{
  "encoder_arch": "convnext",
  "model": "encoder-decoder audio transcriber",
  "dataset": "short read English sentences (LibriTTS-R)",
  "train_examples": 26041,
  "noise_aug": 0.01,
  "time_shift_ms": 50,
  "n_mels": 40,
  "hop_length": 160,
  "input": "log_mel",
  "spec_augment": true,
  "win_length": 512,
  "tokenizer": "word",
  "vocab_size": 5132,
  "encoder_norm": "layernorm",
  "encoder_activation": "gelu",
  "encoder_mlp_ratio": 4,
  "encoder_inner_norm": false,
  "encoder_moe": "top_k",
  "encoder_drop_path": 0.15,
  "encoder_num_experts": 4,
  "encoder_moe_every": 2,
  "encoder_expert_mlp_ratio": 0.5,
  "encoder_experts_per_token": 2,
  "encoder_shared_expert": false,
  "encoder_subsampling": 4,
  "encoder_layers": 14,
  "encoder_width": 256,
  "encoder_kernel_size": 7,
  "fusion": "cross_attention",
  "decoder_width": 192,
  "decoder_layers": 8,
  "decoder_norm": "layernorm",
  "decoder_norm_position": "pre",
  "decoder_activation": "swiglu",
  "decoder_mlp_ratio": 2,
  "decoder_head_dim": 32,
  "decoder_fused_qkv": false,
  "decoder_bias": "all",
  "decoder_qk_norm": false,
  "decoder_parallel_block": false,
  "decoder_inner_norm": false,
  "decoder_positions": "rope",
  "decoder_cross_attention_every": 1,
  "decoder_tie_embeddings": true,
  "residual_init": "none",
  "optimizer": "normuon",
  "muon_scale": "match_rms_adamw",
  "lr": 0.0074,
  "momentum": 0.95,
  "nesterov": true,
  "orthogonalizer": "polar_express",
  "adamw_lr_other_params": 0.0015,
  "steps": 6700,
  "batch_size": 64,
  "epochs": 16.5,
  "lr_schedule": "wsd",
  "decay_fraction": 0.3,
  "final_lr_fraction": 0.1,
  "warmup_steps": 670,
  "weight_decay": 0.03,
  "adamw_weight_decay_other_params": 0.05
}
Rows from expert 1 of block 7 of the audio encoder, named by matrix and row number. Rows with one number belong to one neuron. Each number is 500 + 40 x the weight over its row's rms, rounded and kept within 0 to 999. All counts start at 0. Numbers have three digits each. After the name is the row's rms in percent of the matrix's.
# up: expert up (encoder.blocks.7.mlp.up, 4x128x256), inputs 86-171
# down: expert down (encoder.blocks.7.mlp.down, 4x256x128, transposed), outputs 86-171
up.30 094:479531509504586511482519527506525492517449486549483533476511504488504458472511478575561456537478454552451544501478506533520529525472523413464569537516509465462490474578478473517484506482522472486486530446426543459472469520487505486498528531589469440504423447
up.31 099:548538539472526488522387433520488581524542536514496493501503522497514493538503449485498551437508465519515539530492516492485503521474542544502453521500578496473501510517506551497458515499551538510487508567465448508559468498386469539517459493540462494579559485
up.32 105:517485512485478454463578515481452491546486445484556472509503521494465508466484517543505546532421548568493476520517481638530523513608508434515468495529518532482505500526484514494515506491525474481540493504495453526406483512431513462520465516527532459449526493
up.33 099:510486492504480564502456474518458440534491474460499504486521476466582484529465498473535567506539517510516555410459488526518492530495458559495550510447528528517504505492524521488453506424506481492525500440497542469461466481578468461456550553525481499480427551
up.34 100:513496440533497432474511480445475523472541534473463450520485464531555485469503544529515407522518569431506460467513444503532537516513468493552455531463555513554432466492493493489437503421557460514513505423532511522563484488561460414472500459451421434500507587
up.35 097:468405532474545522492587545542476535480460487536482541496530488573505490540530494506471485481498535450486417501540472474461514542481469514520507498463521479544485433534555451514532530526482515522587483506564523513543502496469539498513519505491510466500549440
up.36 089:529460456545482535506458575524535442514493625510506548493432451497532474538506541532459563467493544541438476582466547533540462490434452439488497499459471496392468495474536536510472528528542489486549512429445475499478527470552514534507483463567477508441492496
up.37 101:518523486496576528487608528531451523551487475524426488486539506514443506576492460503438484538538490486507438559584522467453460525503483519462449482474532500479562497445548525465561474468535469549455488466480526469604478448511508507450517480499518430453535536
up.38 101:585510460493466491489403453510445496558483497493517500526564509532515453506451514542531536534517501543498509608520566479517506540494535502506527511488548485444510484473567521501474499509472493508461512559612480479503513456538472506522540489516505422544468531
up.39 097:495453503550518507489506457532513477592481512507543483481459519509467577505465519494481508554478491530466429417506490511530516511522464539502501484458512520432573477468499486490523464513492498520499479550503519488527493559499570516486443509468424536484480545
up.40 102:465545481523507480511557512504501514508444458485478621510535516433430509533467519525521440501547432413465510524523577507439501461539500555485547506532507475457486510509479513483534494549512491500470513564497485494529521526537506504523471471510587537465507493
up.41 085:499400465505467531542418472444440542530514555518514574500420484527473433529494523503491439494547465458511465420470483590504578469495503558563567479425581544526431490535560580500323462527516539518528553500500466521422535473464490466515502551489520465458510542
up.42 102:449485501462478547482504481496520555442495507486513418483469508457538450533515477537531655550503499400504507503535487529540476475517529546493502523472517506436423497497494506479471519556557505474477548572465441508477512515565458456491533458505521493471510471
up.43 094:543543494465515526464372513469494523446487538474435518537531509471525520494426526470515485461536473480513436473515497485476533467541431467519436485517498507534472481485489463520569480564503528490512499377522504530511538507480494477515523511524512467508440620
up.44 106:561497463432469509503562454464555422444521532512478496501429492537430490565471472503515483516453494462510480498425499433507514459496483503508458499526455500542493517539436540493542493477518494505491504501595554493482524451449486416463459398472522486508490501
up.45 098:522487496502467532523579494554505498530498546442554500509622541507504457557457499485491470571474461458458462447512502488499514463528510529555588499470410467503469439509523557506495448568518510464470472472500504482589464593454467456501515513513465515521465479
up.46 094:454470496510479427488464496486423493543487506545462513492497463497478515560474436481508440536498504421462461429527520494494538495469535582529478504573494522486491476425480512488500540484466545467496463517542519479495469499466521531464475515431506441494598646
up.47 095:464464415532562447448503462400536491524579506507507477509488514507539526497435556538534544521495451470473416477540583469500503522529436513451538492494485544535513528489519511475634520544486536476446510456437516502464512485481548527473502467435511524508504500
up.48 097:396421484559480496483448545508526490521444496483514447506445496545430480495523488500437500488466507493454485485558519511495508541536505461486552517495456476482520443488568541481518517557456458480532495537449520492486527505527493531491532519515507509438517469
up.49 097:529457525459568524435508552565539495565519519500510470474501482497522458406477537514503498502517496459423514479528454550483483600521589544484533463526494503455585446523529476492530499535489472459508526484523511438485521512508498461486445506523480551578473490
up.50 105:573548490440544595512467530472496468504479458488569553460529539461461441486492482418544489468533532448557524481444486574495475503504456550496485468550507497452491491448468541441551533446561523492452488486559611492521448485460462533492566542523482441500518536
up.51 096:476489501536517540541589607456563420477499560501511499511519531541535505433497559540550479519628500525511468388477460579484515453457459443512535486459569487514479504506486466528578510496429465493401461483501478486510513517541504505488512444489471537440508482
up.52 099:549501531447512485510491510448486503531470513471533463463505506455478482468572534602461554469474449515429483486476582488511543485535514523553424497518499494430458441493497518517445490468430461451508477486474470534496498559532459502532440497521549529491534464
up.53 088:520454562567481470495516480535569548587482511476541522509502507567529513528535528477469480501476567573508542466546444529492480480511473484515500535488483479442475434508487517536490482534388480495449474558498493508539499423353481458534537517483466567530459546
up.54 100:508589484496513491517534443530544562511473560502470490514486473495519419398491452469450569478539550526574465433537531508457515531398447524491444532537534483449507478522566480503516488549471496480481511552560436510503518525539502521448486452448542466525535450
up.55 102:481475515532476463516467484511480586482497440491563524481515458478546524514449541493504474488480491471487557495516512544549477490455570467501544482593478533585507475463487491484439504539429484511518479471536546507466485485526506571547441477476487559551451542
up.56 105:476517512518455482479487472453480543520518547492406498491525521479575500497514508459506484512496638522481526517510498518540578469468479534486502494505513481418513540480519477538613520535475499545614541530494520496490458505501494611470507496515497471550520573
up.57 104:530476490482473415487543481506539459455526525502541486525422509534501503497469467536534560459461533453538535498542500439515502509460434524521432506532542517533512482554554519530440529548565526500482535505465464483494501525470496471477468552475449549463496591
up.58 107:496506486544524480469527490449513565548498496519507576485579489490500563528504462589489580455489432489530542622479522519513490526493397436484504496548478469460497509481508443506553514506482482449459491467531481501564494485491449566558477532469495436501482603
up.59 099:537485511469481554525483479537497546498490433474513451468492553501550542503463491481524475542549506426444587525524554460503477497514494556510483558462473432379533524490479452494471490461503478520548495487468457543535502562547469499513520543507493504577564445
up.60 103:547531504518508566492429478505471549457476473501495392464504494498617492463414433461565553483488523552523484416436489550464501500521560543553475509514476567450503498524480477469476507457534530501439503461492535525453526446511459523494524452556459449488457627
up.61 091:437534437526489516516530530575505488512435477515553522487505446552567559542464464511542549481530481538490516523502561564537508516492534433507463441482590530483529504479494540507502490501426502501505491550500472513518538482482500512554495413595460565573436471
up.62 101:523508552467512551454548445523532520586539537463544519510408502529544479515485444532521433535480543509437477477537477504515479514531476461525485460450466463466555423495485436548537507583544516545508495414508507493550507462486478489508476506499512466566518485
up.63 096:505485471498489483496501518449567548497492584516544500467456508565542540498544518437511505529540470501475537517481459534484522544538532508521610489478464513543505478505494515482518483411448473483439487471438518494473525405565494503506518545500414504464513571
up.64 110:456443537477463521521481470483488528578471435503519479512485511540563509399463456442517510547513459421490526533527463490505560528426445494565502492461505504473508469516441537503543509468502495502508507519529497486528552519561546505550519500546497537513523415
up.65 094:511585537532512502477508487473591492493558564467545466466522487480501545414544498515546437542474450436494555572571536521533540556514509398487474505500477525546503513501479523494551524467514509549500538458509553468470555517484482513477486480473541517566509452
up.66 099:547544443489521582488563553473537465391522532518539464491533550498511523485581579578520524486447537417495520574567488541521484487499500474480593506524469527479526499511546464466468554455517523571524479445473497502492448508407479451525423501557553522516489411
up.67 108:506484503528491572511508471482550503531544453551470485471440481495585563537477501494532490473486497475538543550558483550504481440504492495535493488500470444522407495488521519505476484531563497453511477556498554483463545486454542471511449549497527529490504496
up.68 110:488499568472555529532550510462508508426461470540545522484481467488481565448504517554529509482512536478514445481441561501510505513492483572535546478492521474488520553505585492523487472585581473457459492510486554500428490493504478436521456492484504512440502452
up.69 098:488490498455464560480616542477411568444426486529497519561535487451474445455499522575497523519469498465510496453513426517510523535523527496473453500455458526552469441534554507545496500513510482515450512561599529520464482383469440506458523494501525513545491489
up.70 096:502494534447476498525515545557465493448438445536506468536466457513438489471508451505488484505487485651491479486562529531471495487544479475460555504536527375543498528416512471509562493561485493512513473513489527519409487475536510473517517502506523552478498482
up.71 100:446521487494475532497418523473495495602498509482431473488526512513564466433445548482468570487453419445491454480456473460486476565447490527517521483500459533430456488527480508494445496516536485507520498446435521484438564496542524537448482516541498512528456546
up.72 106:514447558504485489537486492487499484482444437494466491530492554437620482477464550510518471495489508446517469515474480494502549440527487524527492485507451497509438483518477510505569487461552504474493520430478545534516451527514485474491504568481580537502443464
up.73 101:548424488441472519447450404481500478534495432474529549486519503491469514447495439429447595478532504503520522499467454500469493549448540591423523533475515533472433532519462530492472500508504509495440477489515518510519508528496530505500562511552495489490465537
up.74 097:489502480430534516569536552497479470491512528543500565537524466461509465511486474500527515495481461431551479521520471544503451497502487524490544509460478435567492559428454496478547483493513480539479513537447547516457542513535497467527520456483533476492530556
up.75 102:564498503399476559466461544514521469500516611513526506512482503501520501461516514441500565474519492621503451536536511525523487504464451541469533523504495500505488500542514515505526466536537482492575494468495566513543503482481468495493507474498489523425565470
up.76 101:518437502457509556526508400498528480463502530487521512472562497467451470461476432518492536525552563545442530527542469456503452573481527461551554511474514459375506478473507523498398506446569503535552497488506531490512465472522487501532517467468487506521463488
up.77 099:526511573421549508490477547495561440504545488508447506493498481417571540506452420482524540523511509455526476522542478448453443442457479509510482506484506490514496498472513493501406499541485521493377505481532497497510541530430506483483513547459515510520508517
up.78 099:526521445506454499498535503448613579549503506566535494550513535522426495499446494472480502461551526532505473453440452499485522486518592623493475548522483494471409554523514484498557498525540490513503541520499523479481501524502534447518480510467543413472537533
up.79 103:556535511443483508512477477540516492474418568483464506502524490427444526523525502477476490500534532486475418543437496477533513459479537566525463549501480544627518512454557483470561487557445437482474534514524559516473499477502495544468460496432520464510461440
up.80 102:457497475555508473490545524545433565467544478483548472474533536513490490573461554493500507529461435416500470506528502524450504564486475560463436535480522501434515504462527587494520493491530471453425474425506561478476587451476531494518535472594490437459531456
up.81 104:472515516440500432467558463554525484475496559537545471501497508486516501476448539573532499553526536574543444448532521570517526483471483511491510523508480448464486514502518496489595488484510547518518509486568452548543536527518479559447474478505447489538530480
up.82 108:502478503479444529510487506520526497506505482480531530492525516573453549531474523546545576521514427568499478469472575453488512532506421424561495501480484445446454507498508502516563518499488512503546503467491480423582490435483533516540461423499433461535497519
up.83 108:495522474566471557543556465538464480530489440478463474503437494507544501511504474436528412458419546422527512622499484520529502470482472434506491454466463492446475500511528503531535502515629520548580520549497536525464480505454545466538494577520468499481517472
up.84 100:446468483451494413492485488518470539627474487500536495489520500461491505564480444548470451536519477440413549549480444515506466442510488480473495516521465454484541442521503517475485488492518515499532493532561442511561537500496481464501515473461541586473490568
up.85 106:483478492497483461540404509479496515593495488516537481492481509511472516478472449448506559451529494428491435502496518441488527502532445461510515497462503463466517528467519523565506521453472479532540503527528494494513546521541516454472449469522525512491494696
up.86 103:477409475501528531495443511528444530541478495535445472547497473509563541459504518443474473515457507488432525524537479426515553517497492495494552511503524496588484497484517490478499524457433496457549500458495476497467536481499526510495482540468448504502475699
up.87 102:501565495472567524513409458490507433511481539528529485524504512545581485528441471453479482456460514505514463435531462509537544520532541459511498523482571486523462519539603533544430481412435511523436517561471433524487544510529514535478497494480454509527541622
up.88 117:547491474517523565469467451480503520524511509529489488499440547504497490526442541505530503505487434460524456568543482441490546410497508471549451512513501446506497523488495475526389512501537540429486487567511513479540450518517516452480466500376434484514473672
up.89 098:451527489503524509509516448493504509533549573495477517535553475451494510463525535539516531517528526477518506447516605501540430492508499499507523536515539436567469491537528393563474477507488515540456500463536488467501552489402492421520480452501465492462490459
up.90 096:528557520454483540499426566519455576515511469483527548466539509545473477456485467533482497521540449512440547499483489536539504572496479470511508512475524483527529489481522473459478482434469500514419519531522481486551521485469492509516557502591520454516523466
up.91 110:500492505427514520476500450526507449561489542474544542497557519466480503488528592445503455543399505464496476516462556478481539467447470523533446487470455477518466468473493540468502518505516518478450480463505475499510509489472493474465514471532514517536546531
up.92 099:515498524496537509495462524474457414540480503525574489524512477519544490518502448542503478465519560559480490464570467401480516407507473524527513484507468498596519532490558537489468486430488494455526526508476485486555451478554492486479455506458480414554484619
up.93 101:503509548484550478484452513467491538602501434516460510506524529512494486540460525510496457550489439556501455513530551517558502474493487532461464486496476447489536508471410510464515507581511471473461517530491445486536507475592524498505560468520483540505568525
up.94 100:492464454506487409510503400499490507499501555520548529486495478517498500496601527489531450491516558514408433543481477541525474477494547541500524495486520514438555523554433463563503520538474474492496506525544499501509501463481495507487449551519531567515512561
up.95 107:513550477576479565468469508522529509452480562522523552509460541505518520510585435458502448499543512374561477480472482578514567525508503469511438466490451471496475505470550553459493525479529501474444512433552570503508483471513485559495483515486507628588509447
up.96 104:456575500468507434488539480530468454471523450521538564491475538502514484531492460506462504490467460512469508454424473526494481486529505481493531501513543498461498489543518472541516515478438507492518501596479514512532532563399501534575493487472570493475462519
up.97 105:567473526468515446475467539519480490416457501536516504462520525476525581497474454505457512494517512503529535551460457497496479464512572483478493455550525540554535454542415514481529494473503466472413485489484525517465556508416465556523561496554500477475525573
up.98 103:524452487445530566541478482453528522509498522503522561531439526486464499465513509439496550562452504521523456524463491487505499444557484592545530483523499429462521475542541478503486518498505485518468497562510544522621474501528531549489505442465501523498553446
up.99 095:479528502493487540516554453448493508535519452543452477499498477509449484478543497481521473506557486481543558382499496458524482550546585458431487504519526463580522513545376546491456535528484518507482535443511458520482494506495468493509510520459580515505508519
up.100 108:576560536557598517527523577492449492475509547495537458504435520497407473469520484516555463516465486512478502442471465441504495437524467564462496478486479484556507525513477494484575484470478515489462506542456537515461514480396528522449507503435503501546553423
down.30 098:454505465492508539576446460568515521519512511505489473555520400461484515565560507462472542513501467433473473493478477498510481432515372570487476511496462429444464519453477524523478455467537484604527449481527424532497486454561482522487480535522619519492416469
down.31 098:481445485507508491447501481503569496444486525497497529525540543546507511515570525467565448524521459492508477515459499437530511458442474487496504460479514527550425449535500479461515502541542504468583486508458427511587437470517491488442547468518557519488522518
down.32 104:472470477535553437492448541478551497507562518522430589515474552520516491518508453470454497485432398576476536447479521501466537525475470490478548492506464531544508449515563584453490465511513464529475477432540539483507512510633537443456451503485507511432457542
down.33 096:551518523522517505488559480511541518440529477476470513521413483543547506434524441511533412529493499505476547531511538555486464438504426519517473512533491447400481496501547569492551418498568478453464513451509523502449539491446533454463543454485502434521570426
down.34 091:458460514571449509512524483474435441507518552532513517470502488468477482493559490536513511557477487470574519510496508566412443502538541474531454475480491496504538552511530500455498498485442479545521557518554405560410458473489512568505505475540476496546490435
down.35 103:444518568477517452459504484478538536549519484500496465507538503516469536539452489543457542534521527487483551546492466483495451537491541499541545565496539583478520500523468414534529435532488449472562517547488502468451521518514493488515493549477519488480545494
down.36 080:446478455480473491537516474494519456493519456482464525529573483393525532492557460435535491518561488519487516490567479511530535531529464496535532499510506462469530552510563587573551511448571512476476517509499444521470552458513540526448544457582544408467523479
down.37 101:584499446510428556531523583487437557435511518491471494521526457535443488553450486504441512528529482490486464591562513496446511548525509496545457514488495470539511537510546467498454452467414537466539513497448448480481504470468452440471479393493526500545575522
down.38 103:520505496514542529540445577500459506496441552547511480461510461471520540508453528528520498556490488511455484488535486473512547457503493468487444452441506546492431504504502451529468491449504521461510446520485547422537438509545495577480586489402523489521517442
down.39 088:574461456490436482430439479455469490507585460520528529540516457472501438427473452516574450467563509505494517420583477495516518509566556482501545502506557491501473482478483511580510521477573491484493495475461525560556549438399488484518487451498541506487448480
down.40 106:523542530503433435570531559515491463446512535520607520541538478497511517500449518488546519461515524543520472506440520506500503519492541486461552505499526562557494568530551477545476621536493481494499518505473496578510478536466549519502506503457474519559447555
down.41 082:498500538521496592410556488423479544568507522473504518481517486466532538492491527516458532559495561514471486562487462550463532445489472479525586465496482532446470508441519483439566573508523517479533532546515431520503537546486448457500524486550420540537451465
down.42 102:528496472466566478489459506485522479482475464569551508496421493571435485569517519471492505459415483498541455504484490486526473466436440488482561510608405547443546488512529528434498561525555480477564495474482484574535497471553562541537561554504487481388527492
down.43 083:506451496545495467531531543476502469493544478558485567550465493462445500456532527480513484563520421508491569448493520554562496467574496482524464480495535491462564518481444570565538550514483537543464560492509499474515523530433459516500461438530512510497508490
down.44 110:465522606479446462530525518486548459453557521493487499559556420572549508521542553488497527462520464540447548491439510489492561507506486461421485512473465483583534443470447503482510532444478555549501540508484512498524541563508501507564545470524600548540558528
down.45 105:472459483521431423515534504419558527518499536509430490514523554539548532518489452504501473538459516494481483522500475435463460487529470554437516514510455535443521493562500498451511533481563496477446514508489485539507461556528491571580494567612516487512502432
down.46 087:503437507506462481549538498505394525556504555532565584421491493439548494459557573539506457484556561504525543534460529558436543535497539467450537448470550436418533560506418491473500463437506497575438546519510454502504494458537490483524482444539524505512425508
down.47 092:560468474449464561529580499448542524543503476450504533527545507479458480455469500510456409491442505474531486470490513497575454555501478489489539466453508433505610513506545445527528486506462483443510489470491492523485535473493500541550454492455433512547503467
down.48 103:544502471477520471505503410543509422567581513523469505560473556515413441467521592519479576488561515456524542494481439487470480474507544526491502498493483559525474495494512415487525456488528577464496493483521505496523470484490584476474437438474516469461452527
down.49 099:512519456453500482457442493510583516500540511489455526502526562510570521524421476519492524479480484492425456460507472484457525520459486494523509512537444508520516487543444547509521413478505514540475518515534463511518557539554536504526508507510447528493507559
down.50 096:515483499532550452510516515512441458470443497433500516494509482575520499509502477487583483509513529576446618486519514495484501561529482449479510477484444518440504539559558526516530517440535490506465477559534499448489553495488434501471552512510523579559493484
down.51 098:486486546464494421489504414449551381522492526417473491470509509465490530427582454504551518525512562491526537554444432467490452518551492481474538484605488485429488487475513466537482505527514489497508517546456512509455469468504514497547436454501503533514486513
down.52 106:516437533471523514488589430470475504460476452527472496440513528491536511477581456555536554534460492468488589483518488474462514476538512509478520571447426443498513419479485488437469557509452398470451497427544461462506499553516551473556488506538526451537461468
down.53 081:488440505440525511483542536479480550531460460501556513510500424507484539493454485524544520525560544482539528471544547550557459442543456489525528478478430506485413508544423431492501515474522481515467424460460533483564415526499526555504431438532494501500537507
down.54 098:503563539491529499509503567516510480524525484443430550543475558495528581505535429464478508523509566579588469452488491411458447473509528497524579460509504481538509474489524506463474445495463491517464513474515522520468566517545509419528491490426501553497527447
down.55 098:527530491480551553519484517473534446513466496361489484481510462542531436530454445556463516447469505386443543566521483468471490501534474480468491529492485483460495520451413450488454532539549480473493483550511498436488528499521559507434570479473476501480508524
down.56 093:464476458466520540514480524607541524468507460469417487515482526480500418477505464445489516488509545508561525541508470543445490464483484563616600463514531472452550548468431558559486482508477528480416481535512550468461523484527496418477470516535503508490494488
down.57 097:546484501464501495531594516504551488555460425531506557521517507443493507492472508526479477517463499485542459477517450496513436492538421539492477554491470484494430538575512488487527535471512504556431466466486527422480518498485474497485401457519562475560480424
down.58 105:490443497496477434562500514471510511490589568485546423524518515483464459494434433429504503506468468442481476503522476525544500486464515508430513536436538440491465456515507484470524546499466525525494410447488495389437559575491450418507484460534582522527463476
down.59 099:494416493537501466574500506539489531449541501448487491537468471478545484470511417547503520513495501493554511497506472455478447499492493430487575544520462466467477537527563461456504487589527494475564513495537516516478501469464511520429505485517486561504489487
down.60 102:507526463529458467543519505489556482502526474543462477492494507524445455568486515481466509532519466554571591484524520440467480422474475556525459376524445534479465450496504464522510509483468562539546501483538513502487509519497543452501452529481502453569502591
down.61 092:564512478465497485543482432522517460522519417508495554419508487525459515489453515518502502528522505443540482545493513495454436549564455456458534501522544443463472416533477500526511485512445490501539474425487569487497561473511444469451459502471547486483473532
down.62 101:529571502542534506519475524523505481537559546487466490487481458494492565552485459460505590465527549502475549466440495522490490505459501415519580513468566488542516414503459532452482462405457520542495436552468518484553466473500435448497442554431537550503460443
down.63 095:492532571514391512474570435515504515498501457468515426496517466521526483444495472429524488514511527477523503499538488495473472550535509523488507448508525525459490548503532564491575455486463531495581567518446461548484448489428496520530532540549549440500444518
down.64 117:517475501511572509419510479439454426431518508437516448496515529525493447561455475548536538532546601495491502509503504499433501531571494522516462500557483450530409517446489517501520518550547557501488503513545525537493441556495528569491544467503502457542505490
down.65 099:409500464509394516502497510469570529463497500504522482486505550419522543480458501457525519463474522457477443401451435505504487587549498559488481528488472538482492503485513491494468482578491492565525477540507571419502483499500480456488534464495526523517457581
down.66 095:500426474491495436460504482548485429533473461462470465504516495490491477519487526548519530498459473389427389456547434480496403470519489567516469485420543455533411512563562528433550419538510443478549449514471573511503511497475487541579441550492540505489530462
down.67 105:510456463566559570427436498567549462549508554533445535494522430450525459512526454568517513461490466605507512511471477486424555481508482479581490456462505489516498488494443500474486428562459526513509502533486504487507483421471544475524495507428481427475468549
down.68 111:466540494454508588485439555548489480470546529527485451472496507537495497511448466475550517477529452491479497400480455471538535561505532501424520513619471518452481508444539472442553540450447546512451551545512479453427541524483427531419480530507489540507555511
down.69 105:549459499532503520559496556540495480497536505542456582438511430501472528529510484570489526552509515441539376483515526500472542540531462476438398396543417565454512410553481481477484549546479460490497443517485508510551536470546513520466476456540437501463532534
down.70 099:452569505588561544555473478539546498537485477490512495471463417464434488468527526523527563447531463427574476528429476528481531585494460596495567510498503559459466497510469530479451525499481438496551531367455504499492450506417488504428520531474486503462518480
down.71 096:496522551534498536529520532474378490499446530473524531502533517500524495482495571548521429483478485526480513453466547455501464464559530423561457479438469465447468558480549530532506508499493578582494500495515504539453551444440490524545473454545482488531478417
down.72 106:487490467548455457479464498514468489391533463602485550434595510556489461519475533465500466519520510446552515481416447488465551480454531454517462530516518462490452494485596513475354537497547507550580504535511567531512555561526488559511507470443449480458525493
down.73 102:530535488458531476486499485431514510571488473548533500418480516438499523548490511505580497454573528523481534482514486515559413553537455512511525517472406504439524521525439533479514461496487554496447574455505455459532488515461496477553496490541528500551445464
down.74 095:515469540475551483455510566491538524527454467497526553410485504463566503481506485521507490480557548427549476508535426535553538529474459463511574547500511523509488510507482604497463520555537532566520589480498476477522535574559467477499534412494535559455510525
down.75 104:538564498505536511482488518520549481555427474470566472496525489559452547477489451506454528532498567477477487484548579451519458494479529562484496451464469491592587503535545495508504505405497504512507485479515513452520485423477497467470446539453474575377560483
down.76 105:378500547467509503567500549476590500556454523412566538578490579475518520550538483480489464494451499492467490533490475508485646472518463458502458525532488526499475460511511510390491553515512411578500468476511546481436502473468412504534478517497467573524527475
down.77 101:584571464502457493434554554484470518478489577494525562518502509518440528490496531485581493573511522580469502526460521491516495504462479488460491516508513523517519472471537468594537491520573482534576511525505469488406515443462493532513411487517482553498483496
down.78 099:475497528481461480429491545454486441487491509490533535476522444505524559439483461520454524544454540482534504444497533416510467452479459494552428454423485474426432465551536443544456486486388485476522496457561521500456477423519495451493450501515469548475476453
down.79 098:520487504536494547493479488426508476548539475450550533425513521496444508488501503466526496532516503516474507491468459496554499531539564488458386559551441545526542504496537540513519417451524492482509501440466454529508484482515477536527481468483418482553549477
down.80 094:502466513538553452537483512475558522458470509501492474470520525504453487555518518474541482535472580506493462462478448476488486556563461476519492450488473516494523572570565407462397529490499454477527509445492456568569495500462470509517632513504418509522439559
down.81 110:537446504455478416533553501556546563507541503475485405425572484577578525435529567477462488481506461459446503563442449517491490541484519468459515480480556517499540461540463576496490486443415432538536541441509524443479525459564419506493477497460508534492514554
down.82 109:475602449483447508419467518475509463469478556502544499556543496515424462514513504560482591537454502528525476480504582509494584508489531578380479486621467528525563448502526515512483478585482505494477492490457538536463491519500447454453442437438503410474470435
down.83 103:466512479480523428464475464464538460502541568432450484483464397507564547471454484518556556457428542484489461507513486442491467458505518474522523556470555493496452467457563490521598473465509525478506469531481503504479453557428436477495512496471546512528495484
down.84 094:567468512591547491582486449451542528502540558503527511490510508469485478548496499423497567484510540517497561550555489541481546500400511475496540461518489495482487464466442440454439533507498535464493455527440466476552486541539393486494441512514502456479479569
down.85 101:500470487462496536435541497528497530465509470458545555470489562510571416489504537440513457479526468519520648526527509544535571396510457490525510510515500519503515540513459530599531504439539511453486500509523503457492545490468493481524442443538536453496449474
down.86 089:464497555558438548535480515488550535506560549467491504545553510448548527477550513521520499517528452498454519536471525527492502546556569565540604454410465492525483541511551516489561494471528431448462462517511422519459493510505520441461488562520463440474474536
down.87 097:500436548472450504551471507457415523497477494450497611534460489461539559442557475513511453510498426548476539479534485512486482519555472482513507424504464488521487511406487507470583547494512506521563547507476457482446501402440528506476484465463504538569469475
down.88 115:486466472582470454501535413523495522487528519510583599507519488474564505458580480559430525489464505516507471452471543584512447437489503460503534474449486482497446427434491525499530558410510453501484509477478503490509483522487553517439491523475446517499575474
down.89 092:524466494539508442455470488488562508578469514531516480505530528473458540583450533504520497484444565496494455512536500494470468481539482568464496548496531528502464527515432431413401451498531489527543507468499483483558469547530455527489512516426437500468448533
down.90 097:456473519488502544525524475534461435553486504567486519544511509543504510503490496442521560480481512452494484515556486503464524486529471416467444475521433523423453602491509425503492452562524542498513515509504485438508468570512516471437499453494511545469553546
down.91 110:494522450578469442428518467515523484551417530502513506539546528514530495472500492487583505440500530547474507491526457518550516441439523499518503477512501562383521491533523501531498549486427489436453452441526576492484544436443527438479593533485504483472464577
down.92 096:525482584445537486516478469537559533498545510475568517459594463441577467428483454472550447468535495463532582519465489536507477483510484487498504527524507519490415437493501493470568531399456482533471530487523500453434494560477450498486458468531524519554450471
down.93 106:471526502551474468445477541466459550394527510461516497556495511572504442565465544501504525513494417526529486531538495487475568462434446445525463481572507490528455520480456569478476513501459502491497536533431542491530525544524500536550523521475504418495562525
down.94 102:546442520502485510494517528484524484467494575539537501522435470514497460451545503493548460495527529498494505481459524478446494470475459515527520523489516523498509421519496488461503555510549580466504500399412472462498475554471544485450431446548529482515499529
down.95 104:470497512482549450555483604444489463420399525553494495512431459507509484567605452531479523492524485520532516521505470438480485492499504504506454522461506536430476470519429600457497529567502529464471482574483514450482448547474528558431454488587503496468580507
down.96 101:509510517434491463459523481515484478503487529490502542549462540559495496503533543482545489511432422497509541442504507524478451536517526459435434495464482425466498454451459491501517484539510462547484511487432481478531494473516470572505532518449537495519491552
down.97 111:500505488507510490462505455510489548476550512483499545473530543581472508521521465602465540537565479537451468530520572414547480503491540418502447428382405566550474494483491466486536538516435494539483449516535504435487502565531561445489515474459446462530544489
down.98 101:519462503451448512467541447496491496550471465498460467498473474502486455456475522472446480509490471458570426493498480409499562449529531479481502558550507512457493470508515550588481463464499508522500531490491504520489494567485426544530532468490558445600450432
down.99 105:497548528543533536508458498525501425476518496547544582469495504468466491507516503495483450572507494592510508561499535545543504446484517480558454469510475520481584441447543464491475468450492474434496488509440505481487532553516522523558483540507497513474520413
down.100 110:493496538497503524548486567455533494517529512547544459393443478493485439492516458507485420528487520459432416489486549480514425485495556482531489501461475473549429513508526500576499506540516499558526547466489429509478437477558460467541511531416464520509537504